{"encoder_arch": "swin", "model": "contrastive image-text model", "dataset": "regions of photos with short descriptions (Visual Genome)", "train_examples": 203450, "image_size": 48, "crop_scale_min": 1, "horizontal_flip": true, "translate": 0.06, "color_jitter": 0.1, "tokenizer": "char", "vocab_size": 61, "loss": "sigmoid", "embed_dim": 384, "encoder_norm": "layernorm", "encoder_norm_position": "pre", "encoder_activation": "gelu", "encoder_mlp_ratio": 6, "encoder_head_dim": 32, "encoder_fused_qkv": true, "encoder_bias": "all", "encoder_qk_norm": true, "encoder_parallel_block": false, "encoder_inner_norm": false, "encoder_drop_path": 0.15, "encoder_patch_size": [2, 2], "encoder_depths": [3, 4, 5, 3], "encoder_widths": [48, 96, 192, 384], "text_encoder_causal": false, "text_encoder_width": 192, "text_encoder_layers": 10, "text_encoder_norm": "layernorm", "text_encoder_norm_position": "pre", "text_encoder_activation": "squared_relu", "text_encoder_mlp_ratio": 2, "text_encoder_head_dim": 48, "text_encoder_fused_qkv": false, "text_encoder_bias": "all", "text_encoder_qk_norm": false, "text_encoder_parallel_block": false, "text_encoder_inner_norm": false, "text_encoder_positions": "learned", "init": "torch_default", "residual_init": "zero_last", "optimizer": "muon", "muon_scale": "original", "lr": 0.01, "momentum": 0.95, "nesterov": true, "orthogonalizer": "polar_express", "adamw_lr_other_params": 0.00071, "grad_clip": 1.0, "steps": 3200, "batch_size": 128, "epochs": 2.0, "lr_schedule": "linear", "final_lr_fraction": 0.05, "warmup_steps": 320, "weight_decay": 0.2, "adamw_weight_decay_other_params": 0.05}
Rows from block 12 of the image encoder, named by matrix and row number. Rows with one number belong to one attention dimension. Each number is 128 + 32 x the weight over its row's rms, rounded and kept within 0 to 255. All counts start at 0. After the name is the row's rms in percent of the matrix's.
# q: window attention query, key and value (stacked) (encoder.blocks.12.attn.qkv.weight, 1152x384, the q third), inputs 55-109
# k: window attention query, key and value (stacked) (encoder.blocks.12.attn.qkv.weight, 1152x384, the k third), inputs 55-109
q.158 095 [151 112 109 120  68 126 117 149 124 102 106 182 150 142 147  69  66 151 113 240  92 113 118 144 103 115 170  89 141 113 133 101 104 154 135 152  77 145 137 160  89 110 196 111 105 118 176 151 112 153 145 112 143 126  43]
k.158 102 [109 206 157 133 128  86 137 120 123 108 170 133  80 126 176 137 109 157  75 179 124 110 101 149 151 107 128 170  90 101 120  82 203 128 171 136 150 130 130  86 121 105 132 209 126 153  85  75 114 164 144 157 118 104 179]
q.159 097 [172 120  94 156 113 183 149  56 132  98 147 176 165  90 153 148 187 161 143 149 113 148 125 119 116 132  84 145 121 161 103 159 155 132  63 164 119 177 119 152  96 102 126 169  74  92 106 165 149 123 140  68 131 149  74]
k.159 091 [150 144 165 141 107  16 102 131  99  78 112  92 119 143 125 129 121 165  95 140  95  91 193 116 123 163 203 132 139 116  81 125 139  75 163 115  83 153 118 117  91 144 164 103 179 109 126 114 152  83 105 123 154  86 141]
q.160 098 [115 215  95 141 217 136 107 128 103 160 145 147 157 113 153 129 165 117 124 113  71 103 113 117 154 170 113 107 141 156 138 143 155 198 122 146 116 137 117 104 151 119 119 148  35 126 140  79 142 144 166 108 186 178 164]
k.160 097 [118 122 139 142 134 176 123 150 134 102 132 134 150 160 101 122  98 160 121  67 211  85 127 202 114  72 195 115 126 102  98  92 138  88 109 139 118 138 158 154 122 157 114  92 103 111 104 153 149 113 116 176 130  83 111]
q.161 076 [ 85  89 149 133 109  86 122 108  48 103 133 111 130 147 176 119 172  52 146 115 142 115 147  72  86  78 128 145  94 131 132 153 162 137 124 191 129 142 153 133 108  63 117  91 135  95 146 116 111 158 159 143 180 147 139]
k.161 084 [147 135 143 186  70 187  91 163 164 144 181 111  98 102  73 179 124 132 142 107 145  92 149 130 115 125 135 145 115 153  77 185 158 134  65 154  69 118 125 107 147 137  92  84 123 157 153 128  67 167 126 137  77 154 116]
q.162 094 [131 146  54  66 138  91 143 159 128 187 143 161  99 181  96 136 141 165 117 127 150  97 139  42 141  83 137 154 101 157  88 160 125 126 128  99 153 102 148 118 182 129  96 100 142 173  77 117 113 145 128 168 142  87 149]
k.162 099 [118 131 176 167 127 121 136 112 124  56 121 156 104 134 134 131  81 140 126  96 121 123 159 166 133  90 115 125 110 119 113 147 124  94  95 183 153 109 150 125  72 136 123 210 167 155 102 167 130 116 108 177 124 154 108]
q.163 099 [142 106 123 113 105 156 134 163 172 100 129 151 117 177  98 127 135 106 166 109 149 148 151 121  88 131 112 152 174 121  93  61  98 111 171 136 117  95  74 126 156 130 111 147 160 100 148 199 137 161 129 119 143  63 123]
k.163 096 [190  84 124 123 142 123 124 117  89 167 130 104 112 115 117 167 129 117 170 142  78 186 140  81  87 157 138 113  79 178 128 179 159 117 145  86 116 113 113 169 143  98 128 146  90  92  98 122 173 101 115 115 141 193  92]
q.164 107 [ 91  63 173 120 135 135 124 103 117  65 173 155 135 109 158 102 116 107 137  79 111  90 167 114 154  73 137 167  91 126 177 121 104 131 108 155 119  90 157 154 140 105 102 134 148 144 129 134 100 111 145 139 148 124 144]
k.164 097 [132  88 107 159 141 174 139 163 139 124 133 139 133 156 135 132  88 146 169 159 111  47 124 183 116 138 137 126 111 158 120 183 101 144  68 150 103 112 118 142 138 153 144 147 125 125 138  89  72 159 116  77 106 151 158]
q.165 117 [131 201 100  96 147 160 122 102 137 131 166  95 130  78 114 107 158 155 143 130 138 110 106 143 136 119 132 175  88 157 217 114 102  59 129  99 122 113 155 111 119 132 142 213 112 150 102  91 140 151 121 135 123 121 145]
k.165 124 [111 101 125 117 129  51  97 154  97 130 150 140 163 207  58 122  86 132 122  75 136 106 172 136 113 202 152 131 135 113 131  70 125 132 148 136  96 137 168  95 139 118 168 209 127 129 122  95  83 107 137 133 177 155 169]
q.166 095 [131 141  93  99 139 108 100  73 182 131 151 125 131 182 112  98 147  92  86 116  50 162 196 178 186 185 127 139 105 153 153  91 158 139 104 147  98 103 132  89  89  98 147 148 100 140 124 105 157 153 143 123  70 155 149]
k.166 095 [189  95 142 118 168 140 144 165  71 155  82 170 150 117 136 141 153 169 146 108 167 100 133  97 129 152 112 168 131 128 118 106 120 207 177 106 139 110 106 146 176  83  96 117 106 114 105 145  99 141 166 150 186  81 139]
q.167 091 [ 92 110 118 176 159 140 154 129 112 148  83 147 145  83 140 120 114 100 155 111 178 145  89 104 161  81 164 142 170  82  90 112 120 128 146 103  80  84  78 147 144 156 121 182 110 116 130 129 107  45 118 124 105 114 145]
k.167 104 [148 144  82  99 167 188 153 138 115 117 137 111 101 137 161  72  59 110 110 154 159 124  83 222  82  69 164 111 101 109 133 140  89 121 130  63 103 168 162 154  90  82 132  91 116 193 121  84  80 155 121 103 191 125 168]
q.168 097 [143 138 148 100 151 140  90 133  97 146 101  85 157 154 112 134  75 145 117 132 101 106 174  77 167 146  75  83 101 165 118 118 149 154 158 114 178 181 201 160 148 125  87 111 136 127 131  97 162 144 133 143 117  60 108]
k.168 099 [150 124 176 141 122  99 113  93 108  81 154 170  95  76 105 127 172 108 135 115 161  96 137  78 159 157 132 115 121 204 134 183 141  87 109  59 161 133  86 120 120 118 159 145 137 148 107 170 156  94 159 139 124 158  97]
q.169 087 [132 136 119 192 128 147 100  56 121 108 107 151 146  96 195 105 173 136 133 141  90 138 135 118 118  74 153 111 101 170 134 121  96 134 171 109 100 101 100  56 109 127 143 149 158 157  78  76 144  88 131  88 121 214 132]
k.169 081 [125 145 149  83 143  97 146  72 154 119 109 143 177  98 151 136 111 129 141 122 112 102  73 100 184 136 136  70 121 109 136 167 102  92  63  91 129 143 151 107 115 134 120 101 113 167 166 117 102 160 103  68 107  70 125]
q.170 089 [178 121  64 127 125 119 156 128 160 163 151 140 125  95  75 147 114 105 166 184 126 130  84 140  85 140 184  85 134 113 110 118 121  56  95  66  54 158 136 162 108 135 169 127 144 144  97 115 143  96 108 137  88 147 145]
k.170 094 [173 156 141 100  68  67 134 133 141 144  85 168 160 171 168 129 121 151 151 145 111 134 105 116 165 183  85 155 112 117 127  44 148 149 158 137  93  90 159 141 110 108 144 139 131  86 186  66 173  92 163  35 120 112 172]
q.171 104 [177 155 115 174 105 173 117 103 157 101 125 182 129 131 145 138 151  98 139 150 110 132 157 109 147 135  57 107 139 138  89  89 154 136 133  61 154 107 114 103 172 162 148 144  72 181 137 131 141 119 129  63 144 128 151]
k.171 106 [125 130 148 129 179  64 102 130 161 173  74 122 155 124 145 110 179 134 115 176 140 145  51 162 135  85  94 114 141  84 109 186 127 138 176 125 118 140 106 146  76 141 132 129  66 131 137 149  72 132 185 135 154  84 153]
q.172 081 [185  89 117 131 139 121 138 170 104 144 114  68 116 123 111 138 142 155 149  77 153  59  86  86 161 145 103 167 194  58  73 127  97 132 129 149 147 188 132 148 140 171 133 117  99 125 144 162 116 145 191 138 148  80 135]
k.172 092 [105 153 131 143 150 112  71 121 137 103 100 155 135 148 102 131 142 117  60 135 114 140 136 115  99  81 134 142 139  90  95 154 120 131 144 180  89  96 138 106 141  72 113 204 126 109 127 107 188 121 136 144 134  78 122]
q.173 102 [130 163 106 144 129 100 148 140 158 131 192 167 110 111 165 136 155 143 118 191  95 167 161 118 181 140  87 140 124 158 166 109 144 162  59 106 129 108 115 138 114 142 164  80 105 177 114 136 145 172 104  94 108 107 142]
k.173 099 [189 111 149 165 165 136 173 149 100 161 138 137 155 143 164 132 152 121 133 138 134 160 100  96 120 110 111 170  97 149 152 117 103 137 115 161 207  83  97 132 156 140 193 113 157 162 103 135 114 106 120 193 130 105 176]
q.174 107 [106 138 119 167  94 133 187 115 153 128 135 168 100 128 156 167 117 133 163 143 157 107 109 120 133 144 132 143 128 144 185 186 150 127 105 158 118  95 107 180 190 154 106  99 129  84 105 102  89 113 101 110 114  88 110]
k.174 100 [163 154 121 136 185 109 152 154 136 105 197 181 165 157 184 134 117 127 125 145 163  89  91 112 166 112 162  97 127  95 145 127 112  69 105 126 135 104  79 117 126 138 148 116 117 110 144 163 104 145 176 149  52 154 140]
q.175 088 [141 115 120 128 106 103 167 176 110 138 127  81 133 120 134 173 160 168 166 160 135 125  73 126  89 165 108 139 159  92  92 126 161 101 154 137 157 156 145 159 147 165 110 139  87 107 142 116 189 115 176 142 157 106  99]
k.175 088 [136 201 139 122 146 130 167  82 165 105 130 131  85 130 136 152 145 108 108 146 152 152 175 111  56  54 171 150 141 120 151 200 139  74 126 130 125 143 151 154 101  65 128  93 131  88 137  88 136 135 182 138 123  92 147]
q.176 091 [134 133 179 125 152 179  66  99  79 117 112 100 132 132 118 112  80 140 100 137  77 128 181 141 135 130 172 115  83  86  95 107  89 114 211  79 143  90 176 106 115 165 150 194 142 165 130 125 181 125 117 148 159 179 109]
k.176 095 [ 24 197  82  71 138 131 162  80 141 155  66 149 127  90  81  80  98 122  90 165 138 123 107 164 129 127  82 108 178  96 129 130 153 125 119 123 161 188 166 181  97 150 119  99 137 216 119  65  75 123 112 132 204  92 112]
q.177 099 [ 94 121 138  72 144 111 180 153 116 133 135  99 106 158 136 177 100 194 126  99 132 146 119 176 182  81 163 126 155  85 133 160 125 114 136  87  97 110 157 121 102 125  87 107  95 118 113 133 120 132  89 181 110 106 216]
k.177 101 [156 125 125 145  89 160 110 105 144  62 160 130 109 138 158 132 102 136 194  85 135 142 145 167 149 104 119 161 102 123 105 100 128 137 192 202 126 148 108  95 104 125 139 173 167 135 104 181 148 113 137 100 175 129  68]
q.178 079 [164 114 131 153 101  95 121 114 176 127 145 192 110 120 114 114 117 137  86 178 147 184 150 148 120 176 160 107  60 145 117 183 128 131 106 160 103 145 109 153  83  97 100  94 154 122  78 128 144 158  42 182  86 166 125]
k.178 085 [142 147 161 118  91  56 176  96 179 182 133 123 154  71 194 161 117  93 165  92 104 124 132 121 157 146 129 139 161 111 136  98 149 144 165 144 121 165 152  72 152 144  69 110 134  78 189 122 185  87 112  63 102 155 163]
q.179 084 [126 173 110 191 136 166 151 152 125 149 172 153  78 109 140 161 125 125 155 174 148  94  83 177 131 140 102  86 106 120 152 139  83  97  68  90 148 119 106 114 162 124 142  64 171 138 104 132 129 156 112 109  51 128 131]
k.179 090 [ 80 112 151 147 145  34 140 170 123  94 170 153 178 120 131 158  96 130  70 136 146 137 174 102 147 117 114 154 133 140 136 109 187 102 103 139 175 139 108 100 150 142 175 158 149 111 149 159 137 171 104 160 110  94 150]
q.180 099 [111  67 161 118  60  70 150 126 161 119 120 102  66 150  17 102 110 112 100 168 174 117 152 116 107 188 131 120 105 115 123 116 160 201 118 217 106 111 182 118  94  81 139  90 147 159 166 144 107 117 107 150 125 166 104]
k.180 109 [111 133 151 172 124 115 205 110  96 124 111 163 114  96 171 101 181 148 174 138 124  90 131  85 160 104 146 176 172 126 102 143 146 139 131 104  94 126 136 100 171 130  78 115 168  96 133 150 166 133 133 139  92 155 129]
q.181 097 [131  69 151  87  85 113 131 149 125 143  61 113 156 115 158 118 112 104 129  85 172 116 107 116  70  82 148 120 141 144  95 145 122 147 190 169 147 143  95  95 141 140 133 156 127  81 177 134  88  47 158 114 165 123 121]
k.181 100 [129 128  81 105 160 207 111  64 138 121 128  61 113 185 123 129 128 166 127 155  85 185 116  95 141 144 102  90 112 100  91 150 125 111 141 117 108 123 100 150  90 157 144 137  90 130 127 150 142 141 132  86  46 160 104]
q.182 081 [ 88 139 169 142 157 178  95  86 179 127 121 162 173 140 105 127  66  69  97 138 111 151  66 147 160 178 150  97 124 107 132  99 100  98 128 127 141 138 157  71 158 127 113 136 154 137 121 166  95 132 127 147  94 160 125]
k.182 088 [ 93 143 117 101  91  83 101  94 112 131  94 169 106  71 116 147 112 162  95 150 148 145 167 109 127 104 135 135 189 125  93  81 117 149 150 165 161 136 124 118 136 156 120 113 156 140 159 111 150 136  66 107 120  33  90]
q.183 092 [139  44 132 165 121 160 123 139 130 171 163 131 173 147 117 139 149  85 135 146 189 169 124 180 128 123 169 105 175 122 111 135  71  88  68 119 141 146  67 125  69 131 153 121 126  89 206 170 145 123 163 105 148 147  63]
k.183 100 [ 90 228  82 146 148 116 101 126 104 157 153 161  87  94  63 202 152 113  94 135 116 114  99  89 124 146  90 202  88 170 116 129 134 139 126  76 156 151 152 136 159 138 149  75  69 179 124 148  87 187 110 135 129 146  93]
q.184 115 [132 140 116 156  59 130 142 111 165  96 151 110  99 141 115 103 121 152  95 161 131 134 183 149 107 127 167 137 109 161 137 112 113 120 118 125 130 120 114  94  99 159 189  68 185  90 139 116 149  82  59  53 111 161  73]
k.184 117 [ 91  92  88 106 121 175  74 145 122 162 138  51  90  92 155  94 161 103 123 180 104 192  91 130 126 132 100 118 141 115 141  78 144 174 128 152 103 140 107 171 165 124 138 123 157 129 132 168  78 139 101 135 120 150  61]
q.185 101 [103 151  92  94 169 125 113 142  94 155  74 129 171  99 141 143 132 144  98  74 120 161 115 107 119 151  66 111 179 152  77 126 171 128 110  83  94 157 145 122 145 110 123  73 115 123  57  98 156 161 102 164 113 101 157]
k.185 100 [140 104 160 139  67 159 128 123 163  91  96 131 149 114 156  52 122  75 147 128 106 105 164 153 121 166 135 106 105 175 158  79 131 124 137 117 158 121  67  99 106 121 146 161 178 130 143 131 185  69  91 115 185 192 158]
q.186 096 [130 118 183 144 101 140 117 125  75 107  80  68 143  89 156 140 138 145 129  98 128 134 117 164 100  94 114 141 186  88 108 153 118 152 124 109 157 199 114 138  48 139  89 104 122 107 168 166 106 163 155  93 171 129 111]
k.186 090 [126 105  98 139 101 138 124  68 162 124 135  80 115  91 105 129 203  73 126 112 110 140 155  86 124  85 108 153 166 125 164 189  90 175 153 138  78 114 105  64 131 130 140 108  79 163 136 118 134 131 149 155 110 127 133]
q.187 116 [129 116 172 123 121 139 122 168 106  75 146 118 136 139 163 180  81 166 176 159 139 102  72 177  67 106 120 139 102  99 135 148 110  80 198 147 183 184 115 154 167 144 113 168 191 137 132 171 136 133 109 129 140  95  75]
k.187 114 [ 67 139 155 123 117  90 109 147 144 131 149  85  75 138  77 140 140 109 113 144  77 164 185  49 105 141 111 103 128 143 170 128 170 138 102 126 143 137 164 119 114 160 124 138 124  63 124 150 180  99 146 140 121 124  84]
q.188 097 [125 168 136  88 111  76  85 146  83 170  86 113  86 158 114  42 160 128 156  82 136 132 121  66  85 116 162 162 121 172 150 139 167 163 116 140 106 104 134 139 143  81 182 154 151 114 142 128  91 117 158 139 143 121 144]
k.188 103 [136 100  96 121 127 134  81 163 133 132 126  24 100 191 169 128 144 124  98 113  99 148 144 186 108 157 131  84  91  58 164 197  87 118  93 124 116 136 211 187  84 143  37 134  87  90 104  99 134 162 168 145 116 140 104]
q.189 104 [ 97 119 117 127 159 101 116 108 175 151 125  80 113 137 106 137 151  83 104 134 115 153 183 132 191 177  76 118 123 138 182  91 104 160  74 131 120 118 109 150 120 109 126  75 127  94 131 154 134 125 128 139  59 155 125]
k.189 108 [193  79 130 113  91 186 149 164  85 101 100  90 133 155 122  99 134 173 122 137  75 128 104  78 141 147 141 164 132 234 102  70 126 144 173  66 174  98  83  97 252 112 181  95 124 108 119 134 155 115  67 100 152 123 159]
q.190 081 [117 194 116 137 161 160 107 104 104 106 145 116 147 145 120  92 125  97 127  54  79  91 101 121  60 115 164 138 169 115  94 153 176 153 202 179 121 106 132 111 126 112  96 141 126  90 187  49  93 150 185 137 169 108 119]
k.190 087 [133  75 130 121 108 129 153 165  95 120 117 135 140 127  80 133  82 134 156  79 197 126 156 138 182 134 127  87 110  63 136 161  86  75 120 104 165 105 143 164  86 127  96 127 155 107  64 109  99 157 135 178 185 159 123]
q.191 098 [154 124 169 124 134 114 131 193 114 131  94 188 167 101 139 120  58 153  61 115 144 115 113 141 154 161 102 142 142 116 135 172 159 155 122 168 160 163 116 185 130 106 143 178 116 123 111 171  89 143 109 144 179 146 102]
k.191 099 [ 94 129  89  94 112 179 148 147 148 202 121 142 170 117 114 124 144  89 107 122 138 126 142 200  97 176 165  95 167 133 172  31 115 175 129 154 131 144 124 141 103 174 109  80 167 117 159 102 170  71 100 152  35  98 176]
q.192 101 [152  89 165 107 131 177 188 107 151 135 137 148 159  96 128 186  95  81 108 159 225 149  82  79 150  80 140 112  94 190 135  79 173  85 139 139 123 128 140  86  97  83 169  91 133 152 110 167 152 142  39 106 134 107 146]
k.192 105 [112 106 179 191 128 145  91 134  78 118 102  87 184 151 113 120 159 196 153  98 183 118 150 101 121  81 162 146 146 118 150 167 177  65 163 101 108 106 151  96 113  64 126 124 105 172 160 109  79 154 105 119 113 133 134]
q.193 079 [160 152 145 163 138 138 103 167 137 144 162 180 107 190 142  99 112  65 114 147  46 185 109 151 113 118 109  92 134 214 117 156 116 208 127 101 103 119 137 108 169  72 177 161  96 126  79  70 128 227  93 113 183 153 111]
k.193 083 [117 112  98 144 133 175 159 147  64 159  74 131  78 129  42 115  89 139  67 175  99 107 173  76 141 154 155 132 117 139  73 109 148 100 125 158 128 142 164  70 125 128 150 124  71 130 131 200 185  61 155  82  83 134  92]
q.194 091 [125  93  45 130 136  92 133 115 143 101 159 179  98 167  70 100  85 139 132 130 103  94 174  73 128 111 142 119 136  77 173 132 148 106 160 123 125  67 109 131 119 142 101 158 134  86 149  78 124  96 124 185 167 166 157]
k.194 091 [113  89 126 100 147  77 129  70 150  81 153 136 170 113 133 160  82 107 153  70 132 171 120  68 166 111 131 138 158  99 153 130  58 130 154 115 136 161 123 186 146 174 127  99  91 126 105 106 184 146 172  68 165 125 118]
q.195 114 [110 134 101 134 104  87  73 104 199  69 166 136 128 133 131 125 102 178 113  98 115 134 101 128 125 136 117  76 158 107 161 146  69 155 156 165 130 149 104 179 108  86 154 148 125  99 138 122 101 127 197 136 145 139 119]
k.195 108 [ 88 144 130 173 147 134 132  44 123 110 195  84 141 134  84 174 134  79 142 159 127 155 128  93 106 128 150 112 121 115 101 120  86 120 125 188 169 104  97 116 121 137 128  98 172 147 121 171 143 192 210 144 161 163 107]
q.196 086 [152 157  99 137  90 160 131 155 168  85 171 125 123 134  86  70 111 152 136 133  84 114  91 154 145 124 110 134  95 112 126 153 129 163  70 101 160 146  57 135 138 142  67 100  92 119 115  55  58 107  83 158 129 113 147]
k.196 086 [105 154  97  91  91 166 113 121 123 158 164 149 105  97 104 157 130  88 157 147 199 157 111 155 134 131 112 167 159 141 109  84 116 142 176  90 140  64  86  91 134 120 155 134 130 107 178 140 163  85 190  87 174 121 133]
q.197 097 [114  82 149 116 134  87 110  97 155 138 170 107  85 105 138 202  84 152 124 179 110 105 122  84  94 174 135 155 116 112 116  86 135  91 145 146  93 170 141 110 181 118 159 121 124 110  97 200 111 138 137  80 174  91  71]
k.197 096 [ 98 154 158 150 109 140 117  94 136 155  90 113 132 139 144 120 130 117 146 122 131 188 101 109 168 148 106 145  75 123 118  93 148  83 160  88 119 131  76 125  95 136  99 124 125 114 123 157  75 133  73 143  96  51  94]
q.198 090 [114 123 134 142 109 155 162 149 132 100 126 153 125 121 184 138 145  92 143 108 149 133 117 210 102  95  49 156 127 138 139 128 127 142 121 124 128 165 135 164 107 155 127 169 150 178  93  98 169 133  76 118 134 108 110]
k.198 096 [138  91 191 160 125  49 158 116 110  96 148 163 133 102 130 175 119 137  99  94 112 134 151 160 100 182  70 110 169 129 125 148  73 110  70  83 139  99 159  90 109  89 168 137 195 123 126 154 155  99 200 190 122 190  93]
q.199 104 [172 130 120 135  80 153 116  74 131 131 138 141 106 151 125 144  71 175  63 136 118 127 102 141  86 160 177 135 166 123  96 125  89 141 161 173 162  87 199 152 121 120 137  84  66 107 130  32  83 128 158 135 187 153 158]
k.199 103 [ 99 143  92  92  58 158 135 141 145 145 139 111 123 102 122 120 128 168 156 118 109  94  93 101 137 108 101 168  88 113 122  67 184 159  83  78 177 149  89 144 166 150 117 141 121 114 123 126  68  99 149 160 158  85 149]
q.200 109 [ 93 109 177 111 103 148  70 141 165 166 166 122 133 107 125 117 141 147 134 114 123 162 133 137 184 169 122 149 183  79 119  97 136 106  94 145  96  63 146 172 135  92 110  79 147 122 173 130  96 163  97 136 154 159 117]
k.200 113 [126 113 107 120 162 126 124 134  94 145 190 140 135 107 134  67 161 111 109 151 159  99 120 107 106 159 106 170 140  96 137 143  86 180 134 158 124 148 110 152  78 103 133 158 127 127 157 122 185 152 145  97 170 171 103]
q.201 101 [115 153 143 121 108 118 123 167 129 174 133 141 117 147  98 106 194 113 135  77 105 132 142 161 145 123 106  87 160 175 143 133 102 175 164 163 129 143 125  80  98 133 119 162 148 106 160 159  89 139 127 134 119 103 109]
k.201 100 [127 115 109 181 138 130 116 189 138 110 157 133  91 106 165 121 159 112 133 125  95 133 134 153 100 151 110 129 122 141  92  71 130 114  74 134 173 135 125 196 166 110 132 199 118 131 116 159 166 158 158 137 142 178 217]
q.202 118 [142  99 132 184 124 159 149  75  97 155  92 140  85  86 147 125 147 165 141 202 144 100 108 106 127 125 172  93 119 138  59  77  95 130 152 110 158 132 157  77 185 150 186 119 130  76 135 197 132 149  81 151 100 100 160]
k.202 120 [139 102  54  48 160 182 140 138 113 147  64  90 111 105 150  85 113 122  79 158 181 155 130 100  85 103 115 128 176 130 118  84  68 142 199 178 126 132 178 164 173 156 133 173 109 108  69 138 113 100 120 192 138  72 162]
q.203 101 [130  56 134 108 111 154 191 118 166 133 160 143 100 125 168  97 149 116 140  95 212 124 103 128 169 107 105  80  97 141  53 166  54 107 137 104 131 196 131 113  97 145 160 145 100 151 154 147 157 123 136 147 134 120 126]
k.203 098 [ 78 111 160 183 107 127 136 142 121 119 128 190 144  83  99 158 137 136  87  93 146 116 152 143  51  86 140  73  95 121 114 117 125 136 166 127 137  99 149 144  98 165 129  90 145 111  77  93 137 157 150 178  74 133 146]
q.204 107 [129 128 120 118 117  59 133 151 138 151 205 184 150 126 163 170 113 149 128  80 137 144 105  70 130  85 144 114 134 145 144  83 115  79 120 142  92 123 134  43 145 206 138 162 113 134  92 141 143  84 145 139 124 151 119]
k.204 111 [142 118 123 114 108 105 132 130 131  85 103 163 110 138 188  91  92  91  83 148 134 125 123 163  97 178 132 101  98 106  89 126 130 147 139 120  79 148 127 164  99 111 157 142 153 186 143  81 134 135  64 218 137  72 157]
q.205 105 [112  85 199 148  68 145 178  75 108 144 134 140 143 114 185 146 182 150 113 108  86 137 200 117 138 137 126 234 130 147  43 119 171 141  95 151 157 119  81 167 128 152 166 116 135 178 153 119 158 128 124 124 157 115 116]
k.205 103 [116 135 122  98 136  93 123 123 160 125  77 180 105 106  85 159 113 139  87 128 177  86 161 152 105 126 107  74 119 162 137 147 111 171 153 142  80 155 169  82  75 141  72 127  91  89 114 123 103 115 129 123 106  82 127]
q.206 102 [164 140 178 167 133 154  78 114  67  73 140 101 180 101  99 112 159 160 116 109 122 132 160 143  69 150 181  84 136 122 137 200 125 214 110 133 150 115 112 176  79 125 148 121 113 169 124 147 152 109 143 146 124 176 107]
k.206 102 [132 131 137 111 103 179 122 128 162 196  90  45 106 130 143 216 104 170  79 163 109 160 150 171  91 101 146  88 133 130 191 176 138 154 106 157  77  89 129 125 162 152 112  87  97 171  95 113  41 154 149  97  72 135 105]
q.207 117 [ 82 138  95 123 140 115 123  97 137 184  90  76  82 151 120 132 151 137 195 125 102 146 123 127 181  80 100 183  92  95 180 155 170  87 152  85 121 169 184 136 147 100 114 130  98 117 141 138 114 118  94 108 107 106 113]
k.207 123 [130 136  95 150 173 118 121 135 111 160 161 133 165 152 195 126  98 102 138 104 146 143 159 185 132 177 108  86 140  86 150  75  96 126 116 161 157 142 168 141 125 139 116 180 145 134  98 114 180  95  74  83 179 167 144]
q.208 093 [130 163 100 108 177  79 114 185 101 158  80 102 144 174 109 125 123 107 123 103 100 150 130 180 116 127 128 132 102 113 177  82 153 143 169  93 111 116 131 157 153 124 114 148 197  90 165 144  95 139 134  99  91 116 120]
k.208 094 [109 116 123  61 173 132 138 133 187 126 159 127 178 141 154  63 157 132 154 123  40 149  94 129 154 140  99 155 134 159  91 169 154  85 127 136 161 160 144 167 104 156 131 135 153 171 147 169 186 120 170 133 177 189 136]
q.209 107 [158 140  71 150 112 122 100 156  95 139 121 132 159 102 158 129 111 113 156 151 114 109 113 206  77 147 114 135 131 137 135 123  93 120  83 125 128 148 158 118  95 181 107  92 151 143 120 119 151 110  77 159 110 131 191]
k.209 106 [139 129 210 141 107  89 186 190 104 149  67 152  76 101 146 101  96 114 113 135 115 109 137 136 100 131 118 125 173 130 160 139 163  92 138 140 141 121 172 187  98 120 144 140 146 142 141 118 104  88 128 174 133 107 166]
q.210 085 [115 171 152 138 107 150 141 116 119  66 114 106 147 120 115 130 144 158 118 163 165 118 141 102 123 120  75 147 134 133 158 144 177  82 115 156  97 112 133  71 109  77 117 153  82 177 120 148 131 125  99  74 144 120 143]
k.210 083 [102  42 152 151 133 119 106 162  94  81 127  83 147 167 144 144 115 175 137 131 159 160 132 143 102 144 113 122 185 134 153 149  75 168  76 127 102 129  94 101 221  69 106 181  60 106 136  97  88 156 134 129 114 162 111]
q.211 100 [136 182 103 114 171  95 105 108 177 138 127 119 102 122  71 109  92  94 129 118  99 124 174 111 143  86 140 126 111 179 142 132  87  88 158  99 103 127 151  79 124  99 134 171  94 126 136 172  83 128 157 114 184 133 168]
k.211 099 [ 85 116 125 145  94 145  92 149  81  60 171 152 156 128 133 174 157 166 187 115  99 139 149 142 162 139 149 159 139 108 142 119 135 164  86 102 163 171 116 149 143 149 150 176  96 145 173 156 211 103 168  87 153 187 120]
q.212 094 [131 148 128  92 158 109 144 125 147  91 129  71 123 145 119 151 105 121 133 111 100  85 149 135 178 140 128 146 115  81 183 144 194  99 126 139 155 134 115 126  70 109  64 135 139  82 141 107  79 179 134  95  74 149 152]
k.212 088 [173 122 121  79 147  73  59 159 114 116 164 160 160 193 115 139 148 118 122 153 104 183 124 129 149  88 107 152 139 119 141 214 137 160 127 109 108 162  86 108 147 101  96  52  91 138 135 101 124 133  98  55 156 136 122]
q.213 089 [144 129 144 163 179 105 158  80 100  91  94 128 152 199 128 109 122  70  68 155 114  87 179 127  93 163 140 194 128  92 109 110 154 125 126 135 175  76  77 136 127  67 101 130 148 101 178 110 156 120 144 109 138  81 115]
k.213 087 [129 115  94  67 132 107 121 102 117  61 121  96 145 176  60 109 161 163 156  80  96 118  78  94 175 129 121 126 126 176 181 173 182 172 188 135  77 170 127 101 131 177  60 138 122 114 100 169 138  82 103  79 134 141  87]
q.214 094 [ 96 147 131 154  88 111 149 162 143 186 137 107  82 195 183 110 104 137 114 114  76 119  71 153 105 109 156 151 134 134 173  87  92 152 182  89  74 100 114 100 193 192 157 172 128 143 108 109 103 132 210 129 143 157 109]
k.214 097 [152  70  69 139  77 195  85  98  88 102 165 147 122 154 154 127 108  86  74 142 134 113 168 121  89 175 117  83 132 168 144 115  94 149 101 138 116 125 148  97 153  70 124 152 111 133 140 106 163 120 185 114 134 131 145]